{
  "model": "CTC audio transcriber",
  "dataset": "short read English sentences (LibriTTS-R)",
  "train_examples": 26041,
  "gain_aug_db": 10,
  "n_mels": 80,
  "hop_length": 160,
  "input": "log_mel",
  "spec_augment": true,
  "win_length": 400,
  "tokenizer": "word",
  "vocab_size": 5132,
  "arch": "transformer",
  "norm": "layernorm",
  "norm_position": "sandwich",
  "activation": "silu",
  "mlp_ratio": 4,
  "head_dim": 48,
  "fused_qkv": true,
  "bias": "none",
  "qk_norm": false,
  "parallel_block": false,
  "inner_norm": false,
  "subsampling": 2,
  "layers": 8,
  "width": 160,
  "positions": "learned",
  "init": "kaiming_normal",
  "optimizer": "muon",
  "muon_scale": "match_rms_adamw",
  "lr": 0.0024,
  "momentum": 0.95,
  "nesterov": true,
  "orthogonalizer": "newton_schulz_5",
  "adamw_lr_other_params": 0.0014,
  "grad_clip": 1.0,
  "steps": 8600,
  "batch_size": 384,
  "epochs": 126.8,
  "lr_schedule": "wsd",
  "decay_fraction": 0.3,
  "final_lr_fraction": 0,
  "warmup_steps": 170,
  "weight_decay": 0.2,
  "adamw_weight_decay_other_params": 0.01
}
Rows from block 4 of a small CTC audio transcriber, named by matrix and row number. Rows with one number belong to one neuron. Each number is 200 + 40 x the weight over its row's rms, rounded and kept within 0 to 999. All counts start at 0.
After each neuron's rows are labels from the 100 clips, of 14848, where the neuron reaches its highest value: "responds to" is what is common among them. Only what is clearly more common there than usual is listed. The data: short read English sentences (LibriTTS-R).
# fc1: MLP up (model.blocks.4.mlp.fc1.weight, 640x160), inputs 80-159
# fc2: MLP down (model.blocks.4.mlp.fc2.weight, 160x640, transposed), outputs 80-159

fc1.546,165,116,206,183,174,215,208,141,153,219,194,145,227,239,265,199,177,188,220,263,198,192,176,206,133,216,259,262,265,163,190,179,208,233,136,120,168,216,260,124,158,206,226,264,231,190,185,157,184,210,276,175,176,130,142,215,235,185,192,265,182,199,229,184,176,296,258,168,169,197,230,159,256,226,185,233,227,236,203,196
fc2.546,183,257,202,206,179,188,170,176,129,255,265,245,192,228,214,223,252,177,160,211,186,199,168,260,278,197,174,204,178,247,197,182,187,197,195,195,152,210,225,169,251,135,186,244,113,221,182,322,330,190,252,188,242,190,254,146,194,152,255,187,206,161,151,175,237,156,136,204,206,111,171,160,216,202,203,162,222,189,187,240
responds to: the word "the"

fc1.260,125,227,238,197,149,186,186,175,144,210,216,141,218,251,194,190,158,171,225,137,130,181,191,196,171,243,220,154,193,181,156,175,269,166,221,196,233,168,184,151,249,182,210,203,197,165,212,181,244,218,174,205,217,235,208,154,209,219,238,244,191,164,200,182,227,165,211,131,233,226,265,261,140,171,166,205,274,209,176,186
fc2.260,201,207,217,219,173,192,133,243,220,214,222,145,172,142,176,169,215,210,151,272,256,135,221,256,212,188,122,285,251,178,266,250,233,243,167,199,182,195,191,256,208,210,193,168,204,197,264,167,238,156,187,190,234,135,167,244,232,175,210,104,183,161,201,172,218,141,140,241,246,192,150,177,251,277,216,188,221,173,171,244
responds to: the word "you"

fc1.1,247,99,180,136,186,205,254,209,176,227,128,272,155,182,151,229,194,239,195,239,224,223,147,139,224,215,214,233,148,213,182,189,187,208,246,234,210,237,242,195,180,184,178,231,211,217,132,238,149,153,185,203,219,189,202,151,278,230,223,232,238,142,145,241,253,210,199,181,130,229,169,200,149,218,178,162,134,230,199,190
fc2.1,201,153,212,207,241,216,206,221,178,130,217,226,290,195,206,234,185,146,243,214,221,199,216,201,254,142,200,231,186,180,240,180,280,216,221,182,218,99,252,174,149,230,257,196,234,229,196,272,239,202,203,281,152,153,198,280,126,212,216,165,214,157,237,227,209,250,197,254,193,135,242,240,250,258,274,175,170,228,213,203
responds to: the word "you"

fc1.174,242,219,262,196,202,218,221,181,214,164,209,170,139,241,207,242,192,108,164,232,167,151,218,256,182,190,247,234,164,218,157,196,220,235,211,237,182,218,238,176,187,223,240,188,183,148,193,166,223,235,233,196,252,77,175,182,197,293,178,192,213,227,235,257,174,247,190,241,212,232,234,216,199,212,182,152,115,233,196,197
fc2.174,205,172,213,205,209,129,123,123,209,222,251,207,195,173,196,165,174,188,196,241,146,210,248,195,218,213,217,190,228,200,201,173,204,187,271,161,185,175,82,202,215,165,164,164,214,246,154,281,202,207,222,201,178,247,133,197,152,142,174,194,196,196,141,191,294,157,169,167,144,207,218,188,204,171,311,156,158,221,126,190
responds to: the word "you"

fc1.238,245,230,173,121,194,146,185,170,182,197,197,165,178,208,264,191,151,139,166,185,138,191,253,220,195,178,181,264,247,232,215,172,209,260,214,167,239,166,145,185,200,165,216,173,210,191,228,200,235,163,298,215,213,122,152,124,246,278,194,206,134,309,184,243,229,219,253,186,209,189,161,200,231,185,227,199,96,227,231,180
fc2.238,206,126,256,196,242,255,211,203,179,142,207,262,175,129,138,244,213,260,191,263,229,224,104,190,233,190,166,110,108,176,188,178,244,227,143,274,208,203,223,218,175,214,184,239,161,214,169,293,194,213,159,208,181,233,248,255,134,128,213,218,258,184,194,215,215,172,239,141,168,164,210,187,286,205,268,170,213,221,205,194
responds to: the word "you"

fc1.625,233,215,215,197,310,216,196,213,255,143,171,146,216,200,169,226,210,153,155,247,166,243,221,245,161,204,211,180,257,212,133,198,236,225,191,221,153,249,267,217,211,257,215,119,195,138,268,152,138,257,163,155,166,128,170,204,153,136,167,224,185,188,135,178,193,227,128,254,210,115,166,222,234,136,240,233,193,163,247,170
fc2.625,172,166,171,196,171,233,276,225,145,171,166,208,288,238,239,126,184,150,181,229,213,123,215,155,263,234,176,228,229,230,250,171,146,186,165,176,143,184,246,239,205,199,174,266,199,303,180,260,256,187,171,238,182,248,168,176,184,168,167,214,224,214,198,244,213,253,150,161,183,180,167,193,263,270,211,174,195,214,121,189
responds to: the word "it"; the word "is"

fc1.231,282,188,278,96,182,213,122,139,86,134,199,204,184,212,229,217,155,228,138,244,202,176,171,245,229,176,155,127,228,219,181,208,168,229,195,227,185,203,254,162,214,230,185,222,179,195,273,259,149,232,201,252,249,228,149,170,222,204,170,147,230,193,199,142,196,181,164,201,223,284,184,171,164,180,244,277,181,209,233,175
fc2.231,210,250,194,271,261,150,225,269,251,142,231,226,176,168,170,186,257,163,276,151,217,173,202,190,225,268,242,196,219,116,188,210,179,229,195,127,161,193,194,252,179,136,212,166,210,199,184,165,166,242,258,115,139,170,222,205,134,171,109,197,233,222,191,225,238,211,210,166,168,152,289,177,195,253,172,157,134,174,165,176
responds to: the word "you"

fc1.223,204,212,231,234,187,177,210,206,183,243,177,213,168,156,208,147,186,167,256,158,237,243,204,231,169,179,252,204,292,209,267,222,166,223,190,237,193,200,101,154,170,81,179,188,142,185,177,232,242,225,234,266,171,176,146,200,132,197,192,200,214,170,142,209,179,148,186,276,172,177,235,154,217,213,222,242,237,173,233,271
fc2.223,190,247,146,157,248,208,209,245,270,177,205,241,207,171,166,191,169,246,318,174,197,156,267,233,185,240,181,252,153,191,187,237,151,248,183,277,187,178,215,204,235,149,240,167,187,226,132,194,231,237,148,183,197,220,243,180,216,126,165,166,261,201,160,263,238,189,133,193,206,128,184,115,218,228,211,202,149,179,141,222
responds to: the word "you"

fc1.380,162,212,176,211,230,240,217,164,225,192,196,185,234,186,181,118,219,167,233,244,109,188,221,223,247,192,191,192,215,205,242,166,191,249,229,273,252,172,253,212,298,191,186,225,140,235,192,257,245,269,161,141,274,230,128,286,177,240,154,242,218,111,179,191,176,200,195,123,207,138,180,206,266,217,180,198,200,118,227,122
fc2.380,232,199,130,290,195,222,211,226,154,216,230,208,184,144,206,255,170,199,208,232,224,274,130,132,154,253,208,209,167,126,164,175,151,177,202,160,218,194,153,175,155,231,276,155,235,243,241,146,149,162,216,231,168,175,265,194,187,192,235,249,197,236,159,205,232,194,206,190,121,241,192,190,130,235,238,219,238,243,76,142
responds to: the word "it"

fc1.613,170,184,172,224,258,259,224,170,160,190,258,230,169,235,214,172,159,204,230,202,102,200,217,214,135,191,242,199,198,233,137,215,181,180,217,171,169,199,258,162,214,206,177,184,141,225,214,173,161,260,161,256,226,271,226,191,240,232,138,182,225,196,132,197,209,214,164,207,205,261,199,205,277,161,221,197,184,161,180,187
fc2.613,227,152,261,228,149,221,150,183,217,165,195,214,244,147,141,223,160,184,176,163,207,164,259,102,311,243,231,164,193,188,167,193,238,191,203,222,219,167,185,176,193,203,177,258,244,217,229,145,165,224,338,113,197,192,247,169,155,152,240,238,175,226,280,242,214,214,166,219,195,179,241,198,168,184,175,192,194,195,214,177
responds to: voice: male

fc1.168,146,266,233,195,217,206,165,186,206,172,216,193,116,159,218,178,244,144,221,168,251,192,167,260,200,181,126,186,214,232,153,227,200,192,173,155,206,142,204,219,225,153,146,194,169,180,207,172,251,250,132,119,174,158,124,223,214,201,133,260,208,263,168,187,215,193,245,162,180,247,207,160,283,164,218,303,155,196,178,112
fc2.168,227,148,170,190,186,207,223,220,168,195,109,209,266,234,156,190,127,203,237,164,242,206,254,235,154,181,154,251,162,218,272,243,213,234,193,223,237,192,205,144,208,187,204,222,196,228,52,228,202,188,181,179,218,221,186,233,213,153,196,203,167,171,187,123,159,233,223,190,162,209,206,183,231,214,138,193,189,212,207,172
responds to: the word "it"; the word "is"

fc1.589,192,212,223,201,202,182,180,210,266,210,142,100,219,146,242,181,158,245,173,171,180,230,236,224,229,200,147,207,125,320,157,171,181,222,182,194,183,248,219,260,102,284,187,181,192,196,196,191,225,241,189,249,224,227,233,126,200,279,184,214,268,179,251,245,262,158,203,182,200,149,201,125,158,188,249,242,203,200,154,190
fc2.589,266,158,203,212,195,199,262,194,188,273,239,270,212,243,175,292,205,90,223,157,227,155,193,140,183,133,227,192,237,140,217,219,197,145,189,166,222,160,136,203,311,138,233,193,184,184,171,183,128,144,262,201,196,141,211,246,204,197,215,154,174,206,206,126,132,245,209,241,201,294,216,193,293,216,104,134,212,180,198,226
responds to: the word "he"

fc1.582,197,192,144,188,224,131,148,309,208,192,193,200,207,189,208,261,267,276,190,195,162,157,198,161,154,159,248,154,156,241,204,203,228,195,223,219,247,120,187,232,228,167,190,231,250,198,213,239,217,233,274,221,184,206,175,192,256,203,238,209,211,182,181,197,171,147,179,146,130,249,221,180,153,231,138,192,168,154,236,166
fc2.582,215,205,214,170,244,227,226,141,174,193,174,134,200,218,239,157,245,176,228,240,303,196,97,143,208,162,282,269,218,233,227,219,165,257,148,218,208,257,188,212,185,198,225,203,86,135,142,197,191,219,192,179,242,182,176,165,229,145,203,190,227,212,266,138,224,175,187,165,210,179,242,251,187,184,238,159,141,176,144,187
responds to: the word "i"

fc1.388,186,224,209,239,222,228,260,233,172,216,151,242,203,219,183,145,268,237,256,179,213,239,267,176,182,130,173,207,254,153,256,191,179,206,206,186,212,143,255,157,138,186,156,140,181,167,214,167,237,273,184,246,196,246,228,152,211,159,159,216,194,140,152,153,151,229,244,177,203,191,195,229,154,169,177,163,169,194,207,175
fc2.388,203,176,161,199,168,240,305,169,263,181,237,209,133,240,162,183,250,185,175,133,218,191,215,177,210,276,209,175,204,192,114,165,160,233,171,168,168,258,205,194,229,182,231,272,211,153,208,255,216,246,258,191,180,173,186,146,216,161,200,186,189,152,259,267,236,245,226,176,173,264,271,203,165,232,157,193,174,174,253,137
responds to: the word "the"; the word "in"

fc1.216,208,237,142,195,250,219,133,192,206,272,213,175,213,177,169,240,233,142,215,212,193,174,162,166,216,223,235,113,236,189,292,240,300,196,187,217,192,244,191,184,190,209,175,207,222,160,133,155,171,234,240,172,200,143,179,212,215,195,212,207,170,289,188,207,230,173,235,172,148,247,223,196,177,167,234,264,177,138,234,207
fc2.216,142,165,239,155,225,215,170,157,208,214,225,219,262,248,211,161,198,211,235,164,129,178,193,223,172,215,220,307,225,177,229,172,248,244,185,181,182,220,184,197,246,133,209,255,158,179,135,127,196,243,217,126,205,256,187,179,180,177,258,146,239,262,191,163,127,255,246,188,156,211,232,251,253,254,149,198,245,281,262,134
responds to: the word "i"

fc1.179,121,280,146,266,240,270,178,264,150,147,161,148,183,164,123,162,204,141,269,200,203,221,204,137,168,201,197,243,150,215,216,176,196,158,224,295,278,195,159,213,246,171,210,77,197,214,194,214,208,222,236,251,121,176,109,141,233,130,207,179,222,176,163,184,223,184,200,158,197,247,170,189,197,193,222,182,190,170,200,200
fc2.179,206,182,254,188,167,151,125,192,123,187,240,199,174,243,230,221,248,176,194,120,233,196,177,214,129,244,159,212,203,175,191,176,218,148,88,158,113,214,247,241,184,283,212,251,235,214,165,235,224,282,159,142,187,185,248,263,183,101,229,172,202,177,207,155,131,241,186,206,220,245,227,178,180,221,193,177,247,288,163,144
responds to: the word "the"; the word "and"

fc1.215,136,224,248,211,127,221,187,258,183,228,193,186,219,143,158,221,230,220,225,111,193,129,261,172,184,219,206,226,166,202,300,216,165,216,194,224,173,224,245,216,173,228,145,150,227,112,196,199,210,178,197,165,245,246,136,247,281,120,243,292,226,208,228,179,214,170,274,254,152,96,240,184,190,138,195,231,242,105,200,182
fc2.215,210,192,88,171,210,132,215,158,226,153,192,171,138,277,221,230,224,147,208,196,132,196,216,208,177,213,214,206,243,201,136,208,272,269,180,208,168,213,233,195,177,237,208,232,254,275,161,153,181,264,229,206,194,188,180,106,205,191,123,147,129,203,182,202,231,173,139,188,244,188,224,196,257,220,212,264,173,216,241,179
responds to: voice: male

fc1.143,285,182,189,213,149,194,273,264,175,138,226,169,254,199,179,162,175,150,287,172,217,184,221,187,228,138,192,262,189,156,255,149,260,221,245,224,179,198,176,229,134,128,146,234,225,219,184,204,133,157,198,235,210,136,168,219,127,197,160,135,214,237,214,178,248,188,222,219,171,173,235,170,206,188,236,188,223,224,187,185
fc2.143,223,191,177,181,160,170,273,179,148,252,269,169,173,192,190,164,245,165,226,239,236,187,163,221,230,274,180,243,155,252,170,163,158,203,184,140,211,192,161,153,219,194,154,169,227,191,167,146,168,164,165,189,190,182,133,243,149,180,242,242,156,158,162,207,173,236,221,275,221,192,231,84,217,160,164,162,238,199,147,166
responds to: the word "is"

fc1.345,235,196,170,149,281,151,256,203,207,220,149,186,188,159,278,263,252,233,211,220,167,213,154,180,102,195,163,138,200,264,262,151,205,157,159,176,212,238,213,279,209,228,212,240,225,149,234,151,142,250,245,202,205,119,188,242,152,206,167,257,261,216,322,183,234,197,261,226,196,123,194,171,189,155,174,222,233,175,194,208
fc2.345,197,159,189,250,172,224,219,222,137,220,210,176,223,185,170,198,171,177,217,238,226,135,180,189,175,226,202,325,114,186,173,241,236,201,231,219,220,207,162,108,169,162,274,153,163,182,236,250,242,180,141,183,239,223,192,228,193,250,238,182,245,193,176,173,192,246,136,179,212,259,189,192,238,205,282,209,181,310,237,174
responds to: the word "it"; the word "is"; the word "a"

fc1.82,223,175,205,229,128,258,179,197,195,195,160,198,208,225,188,225,210,208,129,210,211,144,188,261,181,215,195,237,188,280,167,247,213,152,241,123,182,236,249,243,153,224,197,222,157,167,235,181,277,160,176,143,192,203,185,181,203,176,214,225,247,189,182,152,208,187,130,184,252,146,265,286,223,215,142,243,174,238,210,248
fc2.82,242,249,218,249,199,163,218,267,104,159,242,140,240,265,279,197,234,180,246,202,204,212,198,237,228,179,228,222,216,220,212,195,263,209,178,206,209,222,193,184,196,171,160,247,177,152,231,227,144,255,243,193,159,271,205,216,253,183,198,244,192,164,156,160,178,182,182,194,161,206,148,180,217,202,244,178,228,259,201,166
responds to: the word "it"

fc1.140,134,177,148,215,260,164,205,193,208,196,186,265,185,203,237,189,202,233,263,247,150,188,162,236,166,156,190,171,218,210,205,181,97,112,242,177,231,189,118,284,192,194,221,171,201,174,213,235,209,173,128,161,241,283,190,220,232,170,168,150,298,159,202,262,199,195,148,199,151,197,205,208,203,245,148,269,193,230,215,132
fc2.140,214,173,207,167,258,234,194,218,158,167,201,166,146,197,231,236,186,193,215,215,240,236,224,222,162,283,212,219,99,174,191,227,309,266,200,236,150,205,221,115,181,164,205,195,248,176,197,203,105,223,251,244,228,147,158,178,203,271,208,217,160,252,199,161,173,155,271,167,202,281,184,230,178,176,212,198,235,183,235,261
responds to: the word "was"

fc1.46,216,263,102,264,241,183,271,249,192,148,233,185,130,226,201,172,177,232,177,244,209,240,157,251,246,162,189,199,182,235,244,208,219,179,182,258,155,127,221,257,188,196,250,165,167,172,206,203,241,217,195,215,228,139,201,110,143,291,208,158,249,211,162,146,206,189,157,101,207,168,225,140,179,187,233,145,98,179,210,182
fc2.46,192,192,216,219,173,273,197,169,165,210,215,184,150,217,169,144,232,189,188,194,269,179,232,222,166,226,128,211,208,154,254,175,190,260,193,256,154,239,181,235,219,201,215,149,198,178,288,240,182,253,207,182,192,220,181,204,297,157,248,207,184,153,226,223,245,261,229,277,178,278,190,166,172,310,166,253,213,210,233,215
responds to: the word "the"

fc1.559,178,229,200,141,198,243,137,165,235,164,139,163,172,144,146,186,164,192,224,239,223,193,185,212,248,176,239,226,224,184,217,237,267,169,188,302,208,148,218,177,200,165,166,218,208,108,187,250,188,235,221,164,183,293,232,171,221,254,181,214,203,220,200,160,194,230,231,180,208,230,202,151,304,94,214,252,188,245,244,251
fc2.559,244,264,212,220,130,194,228,214,162,173,270,170,240,255,255,154,239,156,206,183,237,241,228,118,180,171,120,181,183,195,255,160,215,182,196,183,229,162,227,138,72,223,175,144,258,178,206,184,219,229,172,262,135,133,200,212,212,247,187,213,252,249,179,254,180,226,210,167,171,218,206,182,113,198,234,222,190,255,202,303
responds to: the word "was"

fc1.390,206,213,184,205,195,153,214,205,269,214,237,234,228,253,238,177,209,149,191,148,189,132,203,179,196,148,183,180,147,268,232,188,261,111,246,207,147,175,153,191,245,199,81,229,253,132,114,208,187,196,181,177,203,183,212,186,172,128,138,172,154,228,178,227,199,187,202,146,212,215,278,160,161,194,176,210,231,150,178,196
fc2.390,211,253,217,173,182,246,183,257,171,195,255,233,281,152,194,139,93,169,236,151,172,215,186,239,276,223,218,238,200,194,142,120,148,219,164,195,189,216,216,178,201,184,196,166,280,255,160,181,211,220,195,117,203,251,163,208,229,194,203,202,218,276,237,183,199,310,200,210,113,225,188,189,158,210,217,163,201,258,195,207
responds to: the word "i"

fc1.488,155,194,181,144,180,191,170,174,200,199,175,182,222,200,176,228,146,157,221,249,196,263,68,205,244,227,242,169,251,229,279,219,262,158,204,161,242,218,224,157,237,79,246,177,203,210,211,182,203,153,302,220,183,198,229,276,214,217,225,214,202,259,198,145,213,201,258,150,127,172,226,247,183,183,206,243,171,193,222,192
fc2.488,181,251,215,246,291,184,174,168,140,196,238,153,172,192,260,197,221,170,172,257,216,174,204,201,305,203,252,229,189,147,191,238,280,245,208,181,161,125,189,203,163,216,206,256,241,171,225,176,250,196,211,215,154,194,200,192,130,201,205,173,177,226,194,198,161,123,156,164,187,263,204,246,244,201,242,186,163,252,168,238
responds to: the word "i"

fc1.293,156,143,265,180,222,182,207,202,234,164,206,256,224,166,241,214,276,176,228,190,204,220,120,187,191,227,240,193,171,234,158,203,234,267,173,210,197,257,206,243,255,185,150,119,191,195,200,109,109,172,175,285,230,150,157,131,171,221,211,191,195,230,182,195,196,172,176,177,144,146,136,207,251,208,206,160,175,213,252,172
fc2.293,237,170,141,240,238,160,214,199,185,183,180,235,185,264,277,232,207,186,177,227,143,208,245,286,237,214,207,222,195,166,254,191,223,66,210,189,204,281,195,168,196,302,252,231,210,239,219,157,243,242,212,203,168,177,156,180,221,161,166,194,174,174,182,229,175,137,260,221,221,170,160,237,157,217,217,212,292,229,204,163
responds to: the word "it"

fc1.19,229,180,164,212,212,234,196,247,259,208,203,245,146,194,237,193,260,215,180,151,263,250,195,168,169,164,181,169,188,210,216,180,213,158,262,161,237,258,241,241,254,171,211,205,98,115,242,195,220,216,230,151,220,228,96,221,179,138,180,192,231,153,194,147,142,112,179,193,214,230,141,192,216,185,223,226,159,190,185,213
fc2.19,278,210,186,231,176,179,212,174,163,215,207,216,227,230,230,187,274,172,300,249,94,211,181,170,183,248,146,189,182,197,159,129,225,209,200,181,163,160,162,210,180,217,232,263,280,170,193,130,172,169,109,239,214,265,228,246,223,159,168,127,176,229,245,160,195,213,173,194,229,191,174,242,279,203,234,197,139,227,150,222
responds to: the word "the"

fc1.411,172,271,175,167,220,182,128,133,268,207,142,163,210,197,226,228,221,166,202,246,246,183,159,157,170,172,214,235,234,199,189,259,159,221,271,198,179,239,217,222,138,221,227,270,223,220,164,159,177,201,209,169,192,193,134,193,162,326,196,162,161,108,194,215,213,188,246,215,178,156,150,234,271,168,268,261,189,198,218,204
fc2.411,166,236,217,209,179,211,215,187,165,123,150,231,183,229,209,162,184,194,177,239,196,192,250,228,239,172,160,218,158,237,155,78,243,268,170,185,176,181,191,169,208,208,124,234,173,186,191,209,232,224,169,337,226,190,200,151,204,195,153,212,237,261,212,120,176,202,128,172,225,148,271,175,199,163,187,240,182,154,265,226
responds to: the word "you"

fc1.176,222,263,131,171,185,255,135,195,195,168,272,122,235,173,288,194,181,185,258,190,220,308,179,172,160,273,190,121,154,266,219,175,234,182,202,240,293,222,212,176,248,147,154,180,237,236,97,234,256,168,267,163,233,219,139,236,175,242,120,205,262,239,153,197,226,195,193,228,180,241,267,183,205,180,192,189,184,217,223,147
fc2.176,207,167,302,207,203,134,172,269,160,239,183,226,167,212,186,169,166,217,135,153,166,173,119,187,177,206,185,199,187,137,250,197,133,210,245,209,197,187,221,196,154,275,248,164,215,244,276,194,170,127,223,235,230,173,227,233,276,157,211,188,143,185,202,302,218,194,221,207,209,187,177,211,185,227,276,159,226,161,169,235
responds to: the word "the"

fc1.272,197,176,193,195,134,200,220,179,191,260,191,137,209,88,262,160,214,151,219,160,164,173,233,202,249,148,234,179,194,151,218,171,246,169,269,200,82,213,119,203,211,227,214,181,239,210,183,248,204,145,188,270,276,163,185,247,192,150,191,277,145,163,217,169,131,219,218,221,221,257,208,158,180,181,225,174,223,249,236,169
fc2.272,179,245,210,247,287,239,207,213,159,151,224,181,169,233,151,170,171,189,153,239,270,217,186,167,237,232,144,178,226,245,208,193,200,205,136,202,255,182,215,156,186,195,147,191,194,183,179,204,159,243,124,198,221,261,204,215,238,240,192,197,135,122,267,183,184,136,267,116,227,219,174,236,159,202,226,242,232,222,147,227
responds to: the word "was"

fc1.515,189,143,284,209,249,156,118,200,164,208,205,207,252,185,250,211,210,248,93,224,166,148,228,208,129,195,226,198,180,274,160,223,223,149,153,187,257,159,197,183,258,192,153,132,277,206,184,172,209,168,152,270,266,214,240,219,211,159,187,161,165,174,171,240,267,186,178,216,171,221,225,223,277,164,225,164,165,215,199,220
fc2.515,238,145,244,207,158,187,163,180,186,162,204,172,240,259,208,170,192,209,223,137,198,149,202,179,256,264,160,186,255,234,208,250,127,156,228,252,198,253,246,211,173,226,148,248,148,149,181,206,237,312,217,141,233,235,236,164,208,203,231,197,169,180,226,171,144,202,202,186,177,248,223,210,191,208,274,208,155,232,286,197
responds to: the word "he"

fc1.635,332,186,141,229,255,204,247,262,178,148,247,177,216,158,150,252,230,199,193,213,157,183,213,226,178,195,196,194,146,257,163,205,222,157,192,132,163,247,178,209,171,211,186,211,145,183,219,166,188,237,252,190,266,160,161,177,249,148,166,229,194,178,225,200,192,164,215,175,174,140,177,175,255,209,208,106,210,173,175,266
fc2.635,207,280,297,202,167,209,131,147,181,207,249,260,256,172,164,182,278,179,151,245,206,228,171,209,237,216,228,221,180,204,152,169,186,171,239,221,266,231,157,157,188,175,153,150,225,186,231,187,221,165,191,256,207,179,227,204,240,200,110,113,218,201,194,219,124,215,229,264,210,167,260,175,120,208,220,180,260,207,211,155
responds to: the word "the"; the word "of"

fc1.631,160,189,229,305,175,190,152,192,182,215,254,200,252,167,184,180,131,182,236,204,216,155,216,237,188,228,136,186,150,174,165,281,243,179,251,187,272,264,271,119,238,205,280,168,154,184,127,231,166,188,147,164,231,284,127,219,151,261,235,190,218,199,100,226,218,196,166,212,146,253,209,210,162,184,245,215,208,221,201,163
fc2.631,149,198,173,160,262,168,170,305,234,206,204,149,203,156,181,257,235,273,206,182,192,267,178,245,157,181,234,195,187,261,198,161,222,216,218,197,177,175,178,193,209,201,223,198,254,193,230,158,174,252,206,183,147,187,247,209,266,140,189,209,175,206,201,240,258,200,178,217,194,176,206,220,165,203,155,251,201,218,235,200
responds to: the word "is"; the word "was"

fc1.509,232,189,244,268,276,234,205,225,174,146,167,235,265,141,221,166,237,184,176,167,195,163,251,161,255,169,229,263,273,239,194,240,245,234,202,236,187,248,203,254,159,181,263,187,216,244,216,254,215,240,192,205,169,190,133,145,202,192,210,148,169,191,141,131,181,196,165,107,183,211,228,173,278,216,195,192,221,177,174,223
fc2.509,270,172,266,205,240,318,216,200,148,272,175,99,218,131,243,195,210,155,160,186,174,194,152,194,209,204,153,244,177,127,243,187,191,256,143,189,238,193,214,206,183,258,219,285,233,265,121,171,243,207,179,156,222,196,219,194,240,151,221,141,271,224,233,160,238,192,184,207,237,210,143,215,178,220,203,163,207,200,194,97
responds to: the word "was"; the word "it"; the word "there"

fc1.336,146,205,292,165,236,256,244,209,190,213,192,227,224,203,274,219,200,131,245,184,146,204,152,141,150,154,285,167,179,223,281,233,299,209,210,163,207,185,204,127,206,223,234,191,247,171,189,168,213,222,274,218,233,165,216,164,160,176,160,242,142,195,235,219,189,241,170,198,226,231,153,180,175,204,176,288,226,256,253,180
fc2.336,236,207,184,220,195,195,184,215,156,140,227,176,255,236,174,173,115,248,229,291,201,190,254,257,151,220,182,197,211,236,209,169,198,151,224,210,214,205,226,244,164,190,157,144,184,199,156,300,148,227,147,238,134,191,227,244,195,222,179,152,225,177,159,187,143,125,213,170,251,178,157,252,205,227,202,132,164,180,151,164
responds to: the word "i"

fc1.564,244,157,229,206,155,227,240,173,227,212,209,181,192,231,158,180,211,194,235,185,169,193,220,198,182,212,194,192,183,251,239,167,234,171,225,235,182,227,303,186,189,102,296,232,195,187,188,206,266,208,203,164,239,166,202,136,183,79,184,185,204,213,165,220,240,108,144,219,171,232,189,174,241,205,185,214,203,251,195,244
fc2.564,244,210,205,121,180,230,231,176,145,176,179,223,197,180,194,230,158,205,177,237,210,143,219,222,230,203,168,139,193,244,156,227,260,151,186,206,134,247,217,201,198,197,188,250,253,196,271,172,225,184,186,221,205,201,211,167,240,118,154,213,115,180,204,248,231,163,218,289,182,247,217,212,200,205,145,113,220,209,293,221
responds to: the word "he"; the word "his"

fc1.468,265,111,238,225,114,218,157,111,227,188,199,217,180,198,160,185,182,178,240,245,243,201,281,202,128,176,221,219,189,218,222,101,190,166,247,232,232,203,191,171,254,177,229,226,251,185,132,245,198,194,169,256,179,202,201,183,226,159,240,235,111,216,197,288,217,189,220,237,185,235,203,194,180,170,232,107,198,160,259,172
fc2.468,205,205,170,203,258,189,197,198,183,180,216,268,113,211,249,272,220,163,245,184,196,153,145,192,194,224,166,263,120,173,191,182,246,266,163,180,183,230,265,240,164,214,164,156,237,195,239,148,198,141,244,188,220,150,311,228,163,133,108,201,240,214,207,112,102,240,264,226,137,265,243,180,149,179,160,237,263,204,180,255
responds to: the word "he"